From a checkpoint of a small sound classifier.
Model: 5.05M parameters, norm batchnorm, depths [10], widths [256].
Rows from block 5 of a small sound classifier, named by matrix and row number. Rows with one number belong to one channel. Each number is 128 + 24 x the weight over its row's rms, rounded and kept within 0 to 255. All counts start at 0. Numbers have three digits each.
After each channel's rows are labels from the 100 clips, of 14848, where the channel reaches its largest size: "strongest on" is what is common among them. Only what is clearly more common there than usual is listed. The data: synthesized solo parts of chorales (CocoChorales). In brackets: how many of the 100.
# filt: filter width-3 conv (model.blocks.5.filt.weight, 256x256x3, each kernel summed), inputs 128-255
# gate: gate width-3 conv (model.blocks.5.gate.weight, 256x256x3, each kernel summed), inputs 128-255
# out: residual pointwise conv (model.blocks.5.out.weight, 256x256x1, transposed), outputs 128-255

filt.30:141114131131126123154096082127141132125108112128122126127079111151140119112135092143137135149130111139145127144104104125052103082098122112113130141108151133138179126112117155116126133189135132082118134111157081167114149107168146127113121124141134126112112148087136159126137110106145169106167127135102125152096110134121127184138145109072109123144158114093114134129117140114112141143101
gate.30:093117098149108102151133191174143110129143126130174143162137163094123170118132148148089072108124110140144114132126140135153137149167151123136114171131156111146105157132120108144145084095122165128140128192141128127084164121120102134098132135111125115107100122121155155140119197189143144174107111159128152144123152108142141101096113143141121131135141113159107093131131094135137106144164
out.30:151121141146159121182112067123153099103122140115121126146111120131139135114113119151151117163141125134145124128119070137069101099122112094112092139102136132133180144119114190118130149185139140095116125112144100166103151111163139129102151099129120132125116140087147143147126122113131154122151145158077084154124112112168115159139112122107115124150135120060128123131101131115137144138126
strongest on: flute (29)

filt.88:143116152148119117156113071127133133097123117129112108121093121151149117107128087134152139142123128134148133187109102113035083074098109101127136141094184131129151123116130187121145136173159114099123140104140107182117153111180134129141121111144147123120124149105141148116134122125142151107197106146097123153072104131120126179134150099087126146148142109080108119128120154109119140140117
gate.88:096119125134123081141137157127107155132143135132162138119115136127118128126132097164118129132110129079190105160097149102117133118120155133149145198090181139132129109105087112128121119121117131091112171137160122140110139073146123099144083163146156070128128104123166162092146200150159140122131065145138147132127110123111140129157122143120110145175154114137130118130150143126107143134140
out.88:137133162147142138180124080150125125067148110132122120140134125150134121138111106146163154114121142116156139170115081136067094108126103137115131167063163129126145122121151177096162149165171095109098135137129111170120177117198119138153137096145150123115118161119113160105140141136127133121163106185063130135093118140120113155141121093110108162157118110060123121129122138138136153149129
strongest on: note D#4 (28); flute (26)

filt.126:129127117105144109133162139103123158163117142140095107078150122133110097127151138112119128132094132123129156146120167124142144132125145131176152128141120135100131119141115122125127151116123114125125157105140159083151078126112143064194111138176157098150136078144148098125102135118129116108099096106218131101155105162096150118122126125140159173158137143158178180126103143151094130091128
gate.126:123103106136126085164117139139152130151116106121160162133096121111118134104163119163105098147121076130164122145068132135122135121125153109138123218113153128138159150123102122138118113141113174092110147144181094147081145081130126110090113139145137093109096125074203172142124157144175193146123120140132144173135125090137139140108132131117108136155185106139121123148135139116101137160152
out.126:110136115098114095115124141132133169167132147160114126089133110130098126127128131128105113139091104154120145136141172102123138121138160141153148093160122133104092087129125115131105145126102081150129105089134151065128084134134142106153082165159175164157132082180123115096105101119131120107120114071207134080154111167095181114116136131132149158138150111156151175119122129136101094081129
strongest on: flute (31)

filt.125:067112091144138121163139155126146132157111144135132102124129162135122147088194135113106092122114101133169101154143147100137161140140145135129104178143137130117145162135104112137133110122112162118124156147181152100118121130131124103149132131152143082132123107080175121140093172134153179124107118136148140131139126122123149125090122124163136146172161136164126152144099131181105110098152
gate.125:091096108101123096121118163147124138150135099102166158143125116113093127126134105156103122129137104103168108129071173133150146146136166155155160186106155130140133109106088084142097105120085139119117143150152102122080144087121106106118092186133126104096103114127155196098141180151143129154094103130155173129143131109114142111143109152116125130136166092158132124115143118118118151150140
out.125:110097132158142108190136135105147138144123128132140117105126139110120158078150121166134110107081128103161105155142118103116156129121142096095089156095149131120137150113095138154132115114134127111067142139183103102115133140129121118122148119113132131106115113092176151114112151180153177133145103159139124144108119098122150144143133108138134133160122123158119113165115160146143127141192
strongest on: flute (31)

filt.217:124113102125157068167150108125139127134105131122111122105133145106086114106143111132094091128116121150132147174088115115129140142138179083177118155113150110132146123123092142140160124125127122093118156127155132134123129093122129078155144135192172113133106106120179128137138141135142137112125110139137147143156095131120192110095097142104143192183135115158135136136096142140099117123126
gate.217:089088092087117110119103152142129148169129095108149144146092111133106114120137093126097134153146092123154102112075173128133138125131156150134160178110128134149140110087084065136087103130075144109123119139165098125089135101130117109113080186123119119082092104112149196090126141107138150139108116117142175140129133122108135143138121135104118120132177101139131136117138103114106159151117
out.217:136094131134180050206153098120126120127110125103120129106128127086087127106135110161124127099103137135142127151086105115110144130138173066138107160102151104112149128104091134144137139123130104084085141123166104127120129107125137090125162122174173101121100103117178158123131146150144161106145116151141132142142095122136165133114120141104116175182165121129141139148117151136104144155155
strongest on: flute (26)

filt.253:145180153162131141136157136097113121121151170179148169114141160121153133129142153150157119125085143088116130125146110114132139120143109118118102128141129135040117150217148137095164166121150140114153151121103163123176098119119130123120142114142122118193186133129115072151135146136169135120136129126121084095124141115145100136106150132145103118152112168117127127165145130142118118118158
gate.253:074142119119114114106157162134084164149136134149170132129132133136138138149143120122126139126101139095173108131135185081125141116111130169138165155129141141111121121125122096110124118117108126123119162139150156112135114106153137084154064144136133101142150081148141131095121173138160131121116097124155140109118111148108119131140136133162107130148151134137154131115169132133096122103134
out.253:125133134158121129140174125095100152109128145196153158084137176143158098154137121127138158137138161118105154127136080111139146140131112124114138146144136146092115146198165131037140145122145136112145123119099160146168117131132156139133126091143140128177200128118109111135174148114147142098141126133109113159129147145147085142120125142122104137170090159098126126156175149125117116128137
strongest on: flute (26)

filt.124:162148173188105154132126111124122121096140142160141139134121136156211152130133136135189136125111138113134126132171109113091091083105070124093114119130146135105129158152177153108177143146190125121125122118115133141140133146158144155114137076115123127146158162113107120150124118128151142127171126147089079131067136123136080168129188097133110112132118142062109114143151145126133106131138
gate.124:144111129086134107125118132115126165146143108118116160105118096118090074133119104144118144158126115110122152112039156166142135138135156132166159145119131138128132083117108111131076145131107122127127125113131104127124109080108127087126098171155133118126119104127145155104148128118135120135106111099173144122163134128086134120152118144093138145128148113151152144126131136097101168159118
out.124:083118117114115134126147121141130111136099127181098084132131167163151118116131131060122132115120148181119109153149123090122110136119097120112124112106095127137137145172157140138185099127129134127152118152125154114142133177142101128159139101104120146156150119125119081163138104133104132120130147147072125133106123169121118130100111089125136140160116145122120114125130125162115096089087
strongest on: flute (26)

filt.45:119098129146106124149075126136148122130125115138133121140075118167165142094155119114137128148118099127158111131126116108084103081118106107112120153105153127139138176121128121129130115159149146109134111109147091135089155146160127148126118128111124128101117150064140165132093129120149184121155110136103131156067132117122110224110179082112135116124149100091099125134129120126130140161125
gate.45:147110118090135089126121136130131145143135109110139167116119090101087091159099109154102128149131110111120149117036161164142127141123174131179166158128129122137150093115102121129085133134109126127122122133149106136116126079111133096115099158146146121116105090142160157114151133128133114147102117118184163134161120126114142112142109149100132142125149116151151133115146128087109150157123
out.45:090117117121125130192121118159136099118121129136093091139144133172126140099147154076123131113100129163142116159143142091103136114146113129134114125094127133153124164134150128137175115137130096158136145131128133092118159197148126119170126135115120127117121128096109123116096110126132149115144111144076144140094122180133137167096127079135165136151135117118142140105081097184118119100094
strongest on: flute (25)

filt.121:150123137118126118136139119089130172141131141196097125036111109155140086132126122117136137168043122124129181131115134125106109096106126123151129131142128157081142107143135137069128195151147122093133124085132133124169099122137158093163112117171160098150150101128135111123109118080160133111123082102153106115125118153072121148130150110117141153168129154120142169130119132134083119110101
gate.121:105165125128114079119158135151096125107146129130160144143142192076117123132113116130104123115140159118116114142126137093135143150139151134151133141090161125135107115120104112136153094084112112102143162149116161141112140070135111098145103159146135158152140112169135122096171146164133114131154118132121131128139105141153140099119092165134104125146126108137124080137157130128111119118133
out.121:132108110121118124123146107096116191136119158194117125040117146141136101129123108121122122184068095091116167124127115123111118104109126099137123135164112162040136094153120148084112169145144139088145110088130147121162095115125158106131101114173165097159168102120139113126124119096149135097121115107146107095147121133097121134135125115108115140173121151116134150126126128110112104112120
strongest on: flute (32)