Weights of a small sound classifier.
Data: 39062 training examples, 124.5 epochs.
Rows from block 6 of a small sound classifier, named by matrix and row number. Rows with one number belong to one channel. Each number is 500 + 40 x the weight over its row's rms, rounded and kept within 0 to 999. All counts start at 0. Numbers have three digits each.
After each channel's rows are labels from the 100 clips, of 14848, where the channel reaches its largest size: "strongest on" is what is common among them. Only what is clearly more common there than usual is listed. The data: synthesized solo parts of chorales (CocoChorales).
# filt: filter width-3 conv, dilation 2 (model.blocks.6.filt.weight, 256x256x3, each kernel summed), inputs 128-255
# gate: gate width-3 conv, dilation 2 (model.blocks.6.gate.weight, 256x256x3, each kernel summed), inputs 128-255
# out: residual pointwise conv (model.blocks.6.out.weight, 256x256x1, transposed), outputs 128-255

filt.155:543494530560466503546423474514570475456523505509510532517402500497534518443483501526530458545503457494498504498492432534466463478510475449457419538482514519520505535505507541502500481520527541467529457498494398550404563495510481584451523483494474499496470589381499575518504487513534558542545493529432450576459550445526478550478524484473498434526495485438397474546517486456538535595524
gate.155:481546529564487462535570481525420470453469479493602552532501513471538561545502486563535502457477532463549454506509514450437485434452494522449534527483561467485553552506527487470578478537514485470440577527556510547501515444578514480463487445489508452482500507498522533526534556535573556467533496577458509520425460471541476549499534507498379497529562524434506456504601557474487493500571
out.155:481435511515509496547467499435621449505566543433533523504476485447444519427522554498501449510496442447537451474484442530500512509549458459501389506410495529536475537485402463528472474480489534474495526495489461481418581496469436507424558504462455497464449526364532536486461528482518522527516447515440520511514566406535436479484466514502507452487458466484486459526456476537538530508519
strongest on: tuba; viola

filt.216:499482409414531446485524529529485499550478467436507552506519454452396460537481495509367478501539475556474526454401580562539527548525589526563546511538462467533520467475488426508467460489441517507493481539520506474503487461466496465478469541512510498454446443534526509487505513462473491524413524471559596470571485518471551443487424543468504517484531504569553523458498449469468495512483
gate.216:520506577501439476477493508506481533465575458504544548487489502487521474534435463528558561520480528429491496483479544511491464497467476497519558509461536518512458470478501480504448528479523459490501510513453465537487520444492476530486435546477495465490521530544484538451564532548521477553538453499523492506449525511467467513549531509468502467493499487462506440496614536426523545554494
out.216:505499462507498495493490487536509491435488530499499479496470465534560455546424531445474466494534424532474556462488538528497470421548494542488521469493469509539472505490525476411509487522503526504560449483498532518548591532509557527539491524492505495456478518570410459524479433419493492521490475452433516462502521585436498517459521496501506505450478497479483557445483367412478485477398
strongest on: cello; viola

filt.87:488539510458504469450509531537461499489515471467503490513571475479471533568466505532500514452490538503508508506494585535523499518489521556574609454491527444516472437479492500532496506485500432551480516523492505495496494472506493492528477523504525508481470485610499520476514550555464381525460482510569544471522474514493532442556491517508532540472504466542579485412528515481524505490471
gate.87:424489462452487465471510538534462515547502451466585525534494530472459515479511450519454497483528520497546431505472594448537548520511564535521533573451522517539472472430425415555462445440422497474482541544535495481444517451495458452498429630490474503478475454509535559390534553547492508523503480492526560499496497495492538487514468554506497474502583461557492478503547480497466527524497
out.87:494504535478460480442487526599457458548513513481475494531503486431460525535457516473512493467466494505444473463503565446473416436501498533515601487560480424460462466520530429546509490464484447506536534510448580446479425441504513455499427552501492521564507470616499445500474457494491437522464489458567488371510473518469522444460525489513518482461514471514521439458487443495441477488471
strongest on: flute

filt.168:444328466509480496528462492529523519521466412498480367476467559557505483442514392468483522487509488579569473566512509439459484495456505485494501541425539495591496486385474501559492451495514490485478502519535462497450538534530475493541470533486511463419452495460530539457479531527478529500508465518489545556462481533461526527523490460483542524499527455505473503487447525519500469488472
gate.168:504477514517502505534437468480534484511483482496516510515363475520509492443524473505517514549520474526519458482464484486456503454498495465439476550448499534539541526459473488493491480536487530461483478469530416541452527502516491517447485525476464504460489524355495556485501468461528610487531516479440500555449523477518486604495518491436479456501543468439458501539499500490489566562518
out.168:464472459565491509519530495478532543485474394526494425440493539547494438411516416482454495519479468505533492545473503495466527488543520445474423565364534562550541460410451478453481474492481564433483508523516436487516553530495513500543520517494516470372489485477541531440502570521511547482499403509448511488438509524446520547533455480519507534510491527533488529523458500525512464513545
strongest on: cello; bassoon

filt.150:571568535505507477495541442435450515456542538504521582481474520443505431534417453546514513551529538479440519464434432491494493489483503476509485514497487548465499420513468538457486538507497502418514499457452519551553468368470515479453496501568500488585569514528496486455638454468517494464560517467480425485539499482515486490523476590444415466539486536454485484546540523432461532535487
gate.150:491453417458512401550512473482529528581445494512483483456464526477438451455519469503420444545464446517495513505434510483474517493506590438566482568482501504488529472488434480511500503507467544414503505478564496497477485454498509405510473536585559485504481396471596512484484479480547562478476477479535518504545454510472564500440452511458510543622555482550505537541445490506400497497501
out.150:544484512512486511482541459452486510470509565539532542458510563455539472544484487518499479557543492364479589492486467544524517529472518485479495548476497524450497475544506534445482541467522544382522460489495524612529489438509531526477502468554537448559550531517526529466570519475526493485527493517493486525530515508546509479500476545467407455549486511465464486501591500443529479555503
strongest on: flute

filt.55:526498468456559508481502508541501469510471479411469487554565460449439500542462510473444470455588513580428517451500515593541501574519537515526523440527427437549495472454504491546476477477468489566498450543478498507497503543472483516470545508468488564479451483569485487529519476503406439536444609480534528480577496516533539381490405546498545503435476472549522501472475458473530481490481
gate.55:495445516452513481475494503517481553492525448464500489481507442495453464533471418549505550502496506481543511529437553525503478501471544521536594519473546488515504419451479509513459529507506444497454504508523477514501502450515495451515446534515541499463470478559534554448529528524491461530477461512570537490508470495453535481625485501456518547497509459533534495467518543448490522512492
out.55:538580511461505490440471471510512462555487570473470496551516476461520509558400532449480469505620494529415530404530526526518449536493523526492544420538420438516506509527503476511481514504494527477576461471473538542530462484514518547464521529506474530558493502596490425558515397457459432533479568446550457493541493510536511432485509555518515484449512545496503491469519412439470494485409
strongest on: viola

filt.131:534502519471550497429495477454480487494514503396489485498523497438403437477472456528498534503606538489507468479455489497546535568504539481483491490468477542552469398420430497544403487453465456495474481486463458534503481462424456513497514549520478536514522520543478519466601490502407401496508522463493496515583510471512566406606378600466523488453457490530493488532503533478533557523512
gate.131:555471522521526525544520498481544470533461513506460513471540438519513534530518556514523483482475462506473544475503487575507467502514487485504498469600454457455548553547575509484522570550543521557491485475507485479555463558472536529461574427496506472480467500483506488617456510484518501490444511512551509480503519483499496509469550467508528535497494588490542566505481507497502489514561
out.131:489427506524531490518546407450521523484524505420452463404482488436468468485479456542510507493492501464517546541497504522501510506473506450525432539480508519479499445414435502479460522435513498473424493508491498492503469468401574473535590434574539453489493493504568545473470544533443466449534480487524530509531434479462566463550510524516508517465443539556507529544459500484542481551531
strongest on: note B4

filt.104:487544504523452501458535497530412489452537495508583548543495563487537515548438480522493525484522555459515480483513509475491489503486484538500525503476543502516499492492512493467525479483506524479503529544497536555511538420534497501475467490458489484516527499531487504473581517510510489502558498538463496496467493512524460493553501523511383442482494498469468416493613500445508452501481
gate.104:514468523477512481498506505497462543496512445469521516472505459504467481526492430562513547491496513438566511535438527524493497500471532506520598535468558489514528444462483512496476530526506455497439530500534474528499513431519511464508460517533539471456477489525525560469536541529505487512484458520553538500513474480462523494612493517465494552515501481506536478475545571459495538529514
out.104:526534450515534502474510534523512556426480418520546517517492536525555467573407468517484523537539512553489519478492473548479455475465479507442540524559493518484550477509541555427508479522563581464486430549494542583544526433525487555480513448460510499474506513535450476546598495484481454511516550540458471476518519521479472490536499523456453517466498531474511488488571486406547466470458
strongest on: viola

filt.157:534483538545420532518431511505527524427620472518468516464503476572560470515470506492519520503457473483489568523488457618488387502503400484532509474504555501497471497536563553469498521520584506528533443504428473534497537485507497548525499470485513496474489571492468518501509525499510459537494420522493493503430549487449430500519555428491522524478428477461475481455505502472543504538448
gate.157:444499470547488468498560546545462508465530487503559500497550603484495536522500490508450482433478537491543505563520523476524537538523543505538496536504564456521474515513499499521557461441504511503485545587514555491513524469500478477536496498512554467503498479550550490513527610613518475513493452554517535488508472509476531449507458517542496563535489505572494454493548522522498442474501
out.157:478413528559540580480518525521471526410485465481496481472486480543521456543532510518532514465498495475552551540496459576533514506493463498461477542543548514503498503533608509391517487500601500529465547539484500525530562519505499557503566408484519490455449569481498505536485593499501458482474519586463560515496525470481485466538472435540485566463412492468460491448467477504585479487512
strongest on: flute

filt.48:491591524474455558428461545489461544481557492495543549518485436505503480545493495503531562537515526396507460462513545525543504496478477566472542473487482594495467461492487468488410493487461492525498478487474502501515492498507484520510411548479442512508545524524414499430524502487496475520496508452513484460493537494482439509609514531530480418469502508490498496490578498473533575510474
gate.48:523463477515511481513516510587514438478512452408528527570541473435469549554443510563447462443558491528481506494474514586525494558491541503524515488526508387594528534466524508560499470491506519550458490632520468547461571462472477527422543478450498498423361503530538524566538521571470471580461529572518574542518496475547531429502479523508497521438494497545511421462517514452542493546511
out.48:490449493501497527420407529519483496413540521448492495484432445505497486522451536464532513566481444406523492491473493499483462474487425511488503499537503546449489440480499524502447488534495450522547493496471481511456479433514458485488449485502491511502569526480463491473475472439485452505495496469463497462488518476470404470493499500485488470421472420434509508425508449448513484451411
strongest on: trumpet

filt.231:511525526602502544530541461504470468454476506513552536529485520514568562537500513546527491477507511480521486506555433487441486456458472498422459503519514473494574599535555540463594499544541543485438540520527524543514537495561531523444542415468497481505518536469500478581524504499545545491546532576435486536449480484553465547492535490504407462515487541450478459509551544488509461489537
gate.231:463449484503492433552505519531496513524494422454569533506452487484482521480512450564486500501492482472571443511407561486485510477502539490519552606449584478539535527452467453536506470498476514474457554539555440519423533430510470469487436556503503423407438481474554638484514598546549555508487444530518576524471495475471515541505500511444476518548587458520490480513546517481460574564545
out.231:466470449531517536529521476496455520498467503617508495507508545549566451494559457479481560557529538490510472555498452488516565506518486499462470579455502565495551523520498579423523497526505579454506467504533508533576501523504525540561554417518516491496564511466528508552524519465555565477507546550455508539503489518534467551557440505495422494561484595503493532529556584558523492468472
strongest on: flute

filt.136:493517516579482454542539513505507497489522557579512485472530619484532520466526529498499463472417529482527522579539460442498536512557505446526443521490572485465454540603506517497599497458545482467552539517476560469507501474495495489582527470535545475569545503489524465515476543561549506479533407541485466487493495504483514487429494466524516532576471507515471482530506505561488450471522
gate.136:445489518534470502467515557571443502452557462472550495507557522491490520541479490516498525437504536471528479528513552505539505542509510553517559515463589469525452490469510473530508446459499471537483525581482505508473538473497461513537474517464499488467492522556496528477535624590485451537488456542511569505475509485466510459555484511535496513469472463527482425454571538491533492512509
out.136:502511567538510544550529512484518512479512476551432456451532551547525462481589516515547554438451568540513555603529415498502511561514472451503463486515525505477495560577568543476583543495552471574493519503469527474537473557510523551556549382539553536539518517465482523538491501589510512482526493548490461553490507525494478509498520433528540572583470540513482527533494555622505468493488
strongest on: trumpet; viola

filt.51:543487542576461495547494493473542507448544553588451481439502532527569487471525569445526494517418504495470586535525440498489480491521432432532444485506528509452458552632592554462555534514635484505582479473440518484527484521502508524566546438521538488554546541456497441550456494492533505488541426506464452511470532524501465518441540419516534520530409521459481502530484510522498471488510
gate.51:527450516593478488575475522522550468462533474484523537495497498492536549478509538560514469479471448471517525532466463572509468518537486432498453549509557476540499568533553540513518499514581548527476462548512434540454560482481470559464536467484520449437469561449539564564487565568548541597481458581487493585473555418487486500501541472482507527510477484486448456531526529478555509580582
out.51:489547497494503574525477527499565514533512504587449501483479514574522449507578541442513547519505476609426563510558457521524485533532444477475486460578453530550473543582558517499516569509535520584577441487432524474506513571488488545495517498509486540534488510497436466570517501474490524525479492462525435536528573562491439520490504458490532513548489487477467522512452497569488480448438
strongest on: trumpet

filt.232:572487507498497412563516414490545502503459472487495551488456499469480451500424445511493497546514479549427541480413465516434454468482520387541494515489491489504576517497502526484518537538523505404511478489517452610490529437503530487395511481538545530492476483484551520534554439481529556502549526507481485519505473551519502515455491506395479532585541496460495477492475495426456491549450
gate.232:528436521543521474608469493524550462502467469471508506538474486499497561460538498612522477486500465511545485555463475540487484491518520449457471563478533469541542556477496528559523493521530524500447520515556383543436529501495468534459547495480494455438429540422555598553492537549532578517500494549504508562488524415499530535506523484447524515515548474485480487557480538494534540584603
out.232:567502491517533498514522525466557454517496526458524533529494554484486506463514473490488528615509486589443466436515509484465534463497553446465425523425429498573543580538502474557549514525491587482547523504503491457441563515465566500422479443461387506462524464447479455524509510505536532551520505535455406504509573471515514569502465584522503468533511480506578497513464453498485553509491
strongest on: trumpet; bassoon

filt.133:556515557501487521464491465511461487436513472473527527533470460502534484540414458550547553515585543466478477472470477525480456477460461514439522466472507518539504476453496522497466513520512472494478507493446460599500543472514489551440488501445450542476514561520432543471599479486475474504552540503451479513460502493526448529608510516461456418431495493430482440487548534407546564577482
gate.133:475438476421493480474455543513510556573519444487508501480464489499453473458496447512473514539498473500513467486445593501521531518485550503512533548479504525540494445433417435557389490467456511486493494517527436489459483480475464470511431635488482484455477470505535555414505535531498506566472470466578532506519520490436541502563491517478542492493547454550508494502507506463490562562519
out.133:554501522562465576472500490504471500450491468485456477522461523514555455518440494446519528552582501491450542488485450577495438482496441459450488543527499511529556493511563553465522522531594584472558535513434440613553532472492494541482536462487510468485523584487484479555546504442538476528496538547464448522464543486512473490556506517446489502481447536469494489468528458467561518497479
strongest on: flute

filt.53:479517499527551491507644448502435467486448497474512461500561586460489522518495468499499514416528611556523467533537488400488542512476532495467497489481516447510510504472504491528561481469489471479435591519512569509548498491508501473519536473517520508513523486528501455517557529545482497448545540545471508512519418539532533486511461540523468528519489538510509466532520566520475448444525
gate.53:494511539512476461538492497545454483417530463475569557528459466479495507521496440590525528503484493448583485559427503481476468468487513499518540564452629503511529482478496506477505476532502442472454545519518466562461571395558503482496463506520531468471474517497525610458539537528566527489541435563476517515449467465493481519531511512459441529531531461441506456481577543476490558534528
out.53:462494476505519454524579467508466489489481453553510510494500549507507449553487430473476561453589570562416520504501499485477500504451525531442555495462460476493546500507512517422531503478504530432473473539508506531581477558478544512525520470539517512508510456584480490498568501511490547465527588501497530551504460539528514562513456534415447523553530587485498534533552522462444477523466
strongest on: note D#4

filt.26:493519466448532429507610473502486521627379462491527518524507501481469513532486474503478491502506504536495464455482572450458509465452570520509564516507445455482571510469472423507505518509437507453467587504572550492530459496530541410449475531522506478500488320523572479502512493483517532457496531484554535465498406567513524517464498518485469521533609539528584529507501510480412494478499
gate.26:459498485528497541517472596566541445497515490491524507563546472508526652519536616492493469436487474524516482505561541556527501518526478531496508484543498421538504609539567474540533470505517534599497493565521490478461530575501483570479541477417476501456435524506497502587416563547492499553432519554530550512468537475527495482457542461587536508454495487536513484468493474542567471499518
out.26:450583479468450455480545507535440460538437523548496497549528534493488544522506515473469497491497550583458416488556547394489532502462513536506567442512449471486494496504490460526544462484423467503534504501535556460533437518497579424557447549503434554527573398570443438511495451525477525522455519443502485472475428558505509498463505529525525455543530528557545500468539526531443472473476
strongest on: tuba

filt.71:462481458431533418527497492500511505530479492465462475475512459481383458479537482485436486505508495528523505537413517498519529526540593492587506528485501501521496441465411468545463474481452430501500501476521501451469494486463490410560487571585545529491463459511538540457489502495480480462469482469541535493553445516472630475490419520479552597537509468565539545485459474544462544480488
gate.71:492428547508457523493452515478525527532508450523503482466458455566539517470540483506576545528445465455554475503504548488484471446478469492452514516485506538504499518486530466516468518534548482512460483461508444490485480527491483527489461519469480450444508525429482535508467512515532540519484459487508509522422552477447473605554598415472541496485519485489488505513524542481520538528555
out.71:525544499537575473536491447528513478413560508469487465495458466476483432522470464517497504488491463501534525539455440528471527492571535466456436538489528523535459466459483487424477488512482476526519465453508480501536609510483559481567515487546543509451501534513402557438469500445501532457511441501387515506524513507449499513472510513519472561533464488463508553474445426522507547568517
strongest on: cello

filt.44:503505487545469487524456568584531451452524463458559553598533468484512595526499564574486431468511463464532501511504507609522460527524502515505522527504556434540492546511556514525522450504511534545486496607519450544377594504518448548436507496447465483440383536496511605528488596592503492579463469580494544524458532412536498471473517490537491489482512452509487449464520471483561518544536
gate.44:532508552497455502455491499479475535496546474488542559488482474495508487543413457536550555530504509428496474448482533529494475488459486530488550497484513530512501456464491488518439533508504491504478490494481465537508501456494483529452438536478474476489521523547482531465579508530503474537502486480525495494461525489471453515594528517480489466478494501470504453500581533374525564555511
out.44:545463517486568522472465540523481501461531553400546536563398398454483520551402519568517453560528474460567510461412472538509469454502503518486497512505528473570503499502473506489499491567512508510525542497525538565511593409511478464430476518502496518449470555457476492494476471420552474563478465504465510446553515397486473469521506549470513501471467443455546468424475445433508558479420
strongest on: cello

filt.96:458495504495528481546487531469540502524510544522476491470503489491457517433650534497513473500426462468555493552482503460521548502576529478520444544494512532448494515531456492540490488495485475499509517476532505401459472515491479462564498544591513458525502500444526528495403516523552540482481449464515472482528509456489547504425501497517561542570519476543514560555467492613468559478563
gate.96:495412495441500505469465495520504553560466424483473461485486448523472474490487403506494526521505470513519484483453575518470467487456531507491572508450493497546517439402473475551423518518502481510465490509525417505476491508498499476501446567495501509429457477525506565458502501506476488536473488480552540507489490518411534522607498492422546532464541442517526498477492523441500544541497
out.96:475497533495573444556494523521494429506527580426524523495490470446397524463558515549498498451443519504547446498443467462506541498538529494512474523518520462475434505523444457504498456488436436565483494473550559395434506504451472443541514518497517541506485477484518547482405484522516561479485456497527555493569486479510494528452499495514503503539490409492481518513438512552453537542520
strongest on: cello

filt.7:507483525503526534478513442411480540521488534538390384416514548554526442462513448435537574512488562541495500531569478406476508478468473489459481458475479554470475468485488525511499543491533425492494501409464537465586424557510520487581507497526520532563610490508467412482513449485479486422542503465497450487506477559463505533553508481489557519518462521495497540536449555545487481452473
gate.7:555518599495476512486443500490494489458568486470527548522489427467509509499475503559602549513495515393507471466461497533499489483512466502470514487465516535498460496486480501532450517492501452507476506474459428517469500467482453550477481538473451529496520574492448557462532502516514489527523467497502472497475547437507461523574535521461506437478501469446491468525555523460554656577535
out.7:434481517490529530527569459462501468564473503551443442464548524558514482472594502457532589487516536556493479577536538449515574527513488505487486498538446558498545498491510542512504521478478520515477536453516497439572412573472510504573541494573510471522545469537529485511496500534478537385527544480541513543534456604511527524544521505522501542533534583536547578524488595569469477469526
strongest on: cello

filt.16:448494484505512540472442589527494457502531498463546479553519471478482581467535552525501490434521515452544390510538522508583557550513506542458482505480508502545422516478463465578449393426461505572458512546506455476443506533463398535514502540430397514463475543493492532474473538554468490555475502521499521528504555403522526477549500517566524427448504475535484488508510501540578540522536
gate.16:524472510466505474483502487502484543477532458463505502474510430482456460567465423564499538489497489464529526528437524540500471513460530517554577511496533491503532427450476525484438525533503461501429498497526470535512506435508513465507473506536575451470481488557536546485533524514510458499477471514568534487527455491462516470592484513478496551500491478505556502462525564438507510513504
out.16:485488528499418473448515584490508522512515533467529513491473524462555550467452505518517464494464501378537473501496536499530494470482446513547524539428556485513461526505472479523498441444509495455560544558480468513481530447500478529504465556442457453521520544450518516486494497545519435591515439535479574467428540473519441484496532465513514426466495494482466430448544467454513491510483
strongest on: viola

filt.78:481500436518478450538483581573532498493544480500594597543467526432479521507491523536423416525491437450508519465428517555536513529577544491542504587509552484495499536538500466471517459487486582482525466594530496521437573427504476513446476533483510458479462496454533561500502556555531538575445457557488539517517561458490498468458477527491452499519528468524471463495544401481511494552532
gate.78:579475549495522460545500437463517522478477498498476512439493457490471458516480446561524524524467490505507566530430461537465450471482517437536517508504532466472546473511493551481510607576557469480474485454501482531532487440514531484492520475560559495498479501500524526543529492510521502480502468521527490476507481480454517499542497487391522585540489502475535516501497563455489522517525
out.78:454462469461488539547474540467496444527475592494496487572471474566538562458534549477470455500483506517533462485531496482506470411496463544491471438506447509525464584535499477497529397528467484530549465452568546496464585540508473493490475508445457535524527522502475458547453373441487533486489541528491536522510545522507492559440573466424525441533523496491531503525504458466477505452400
strongest on: viola; bassoon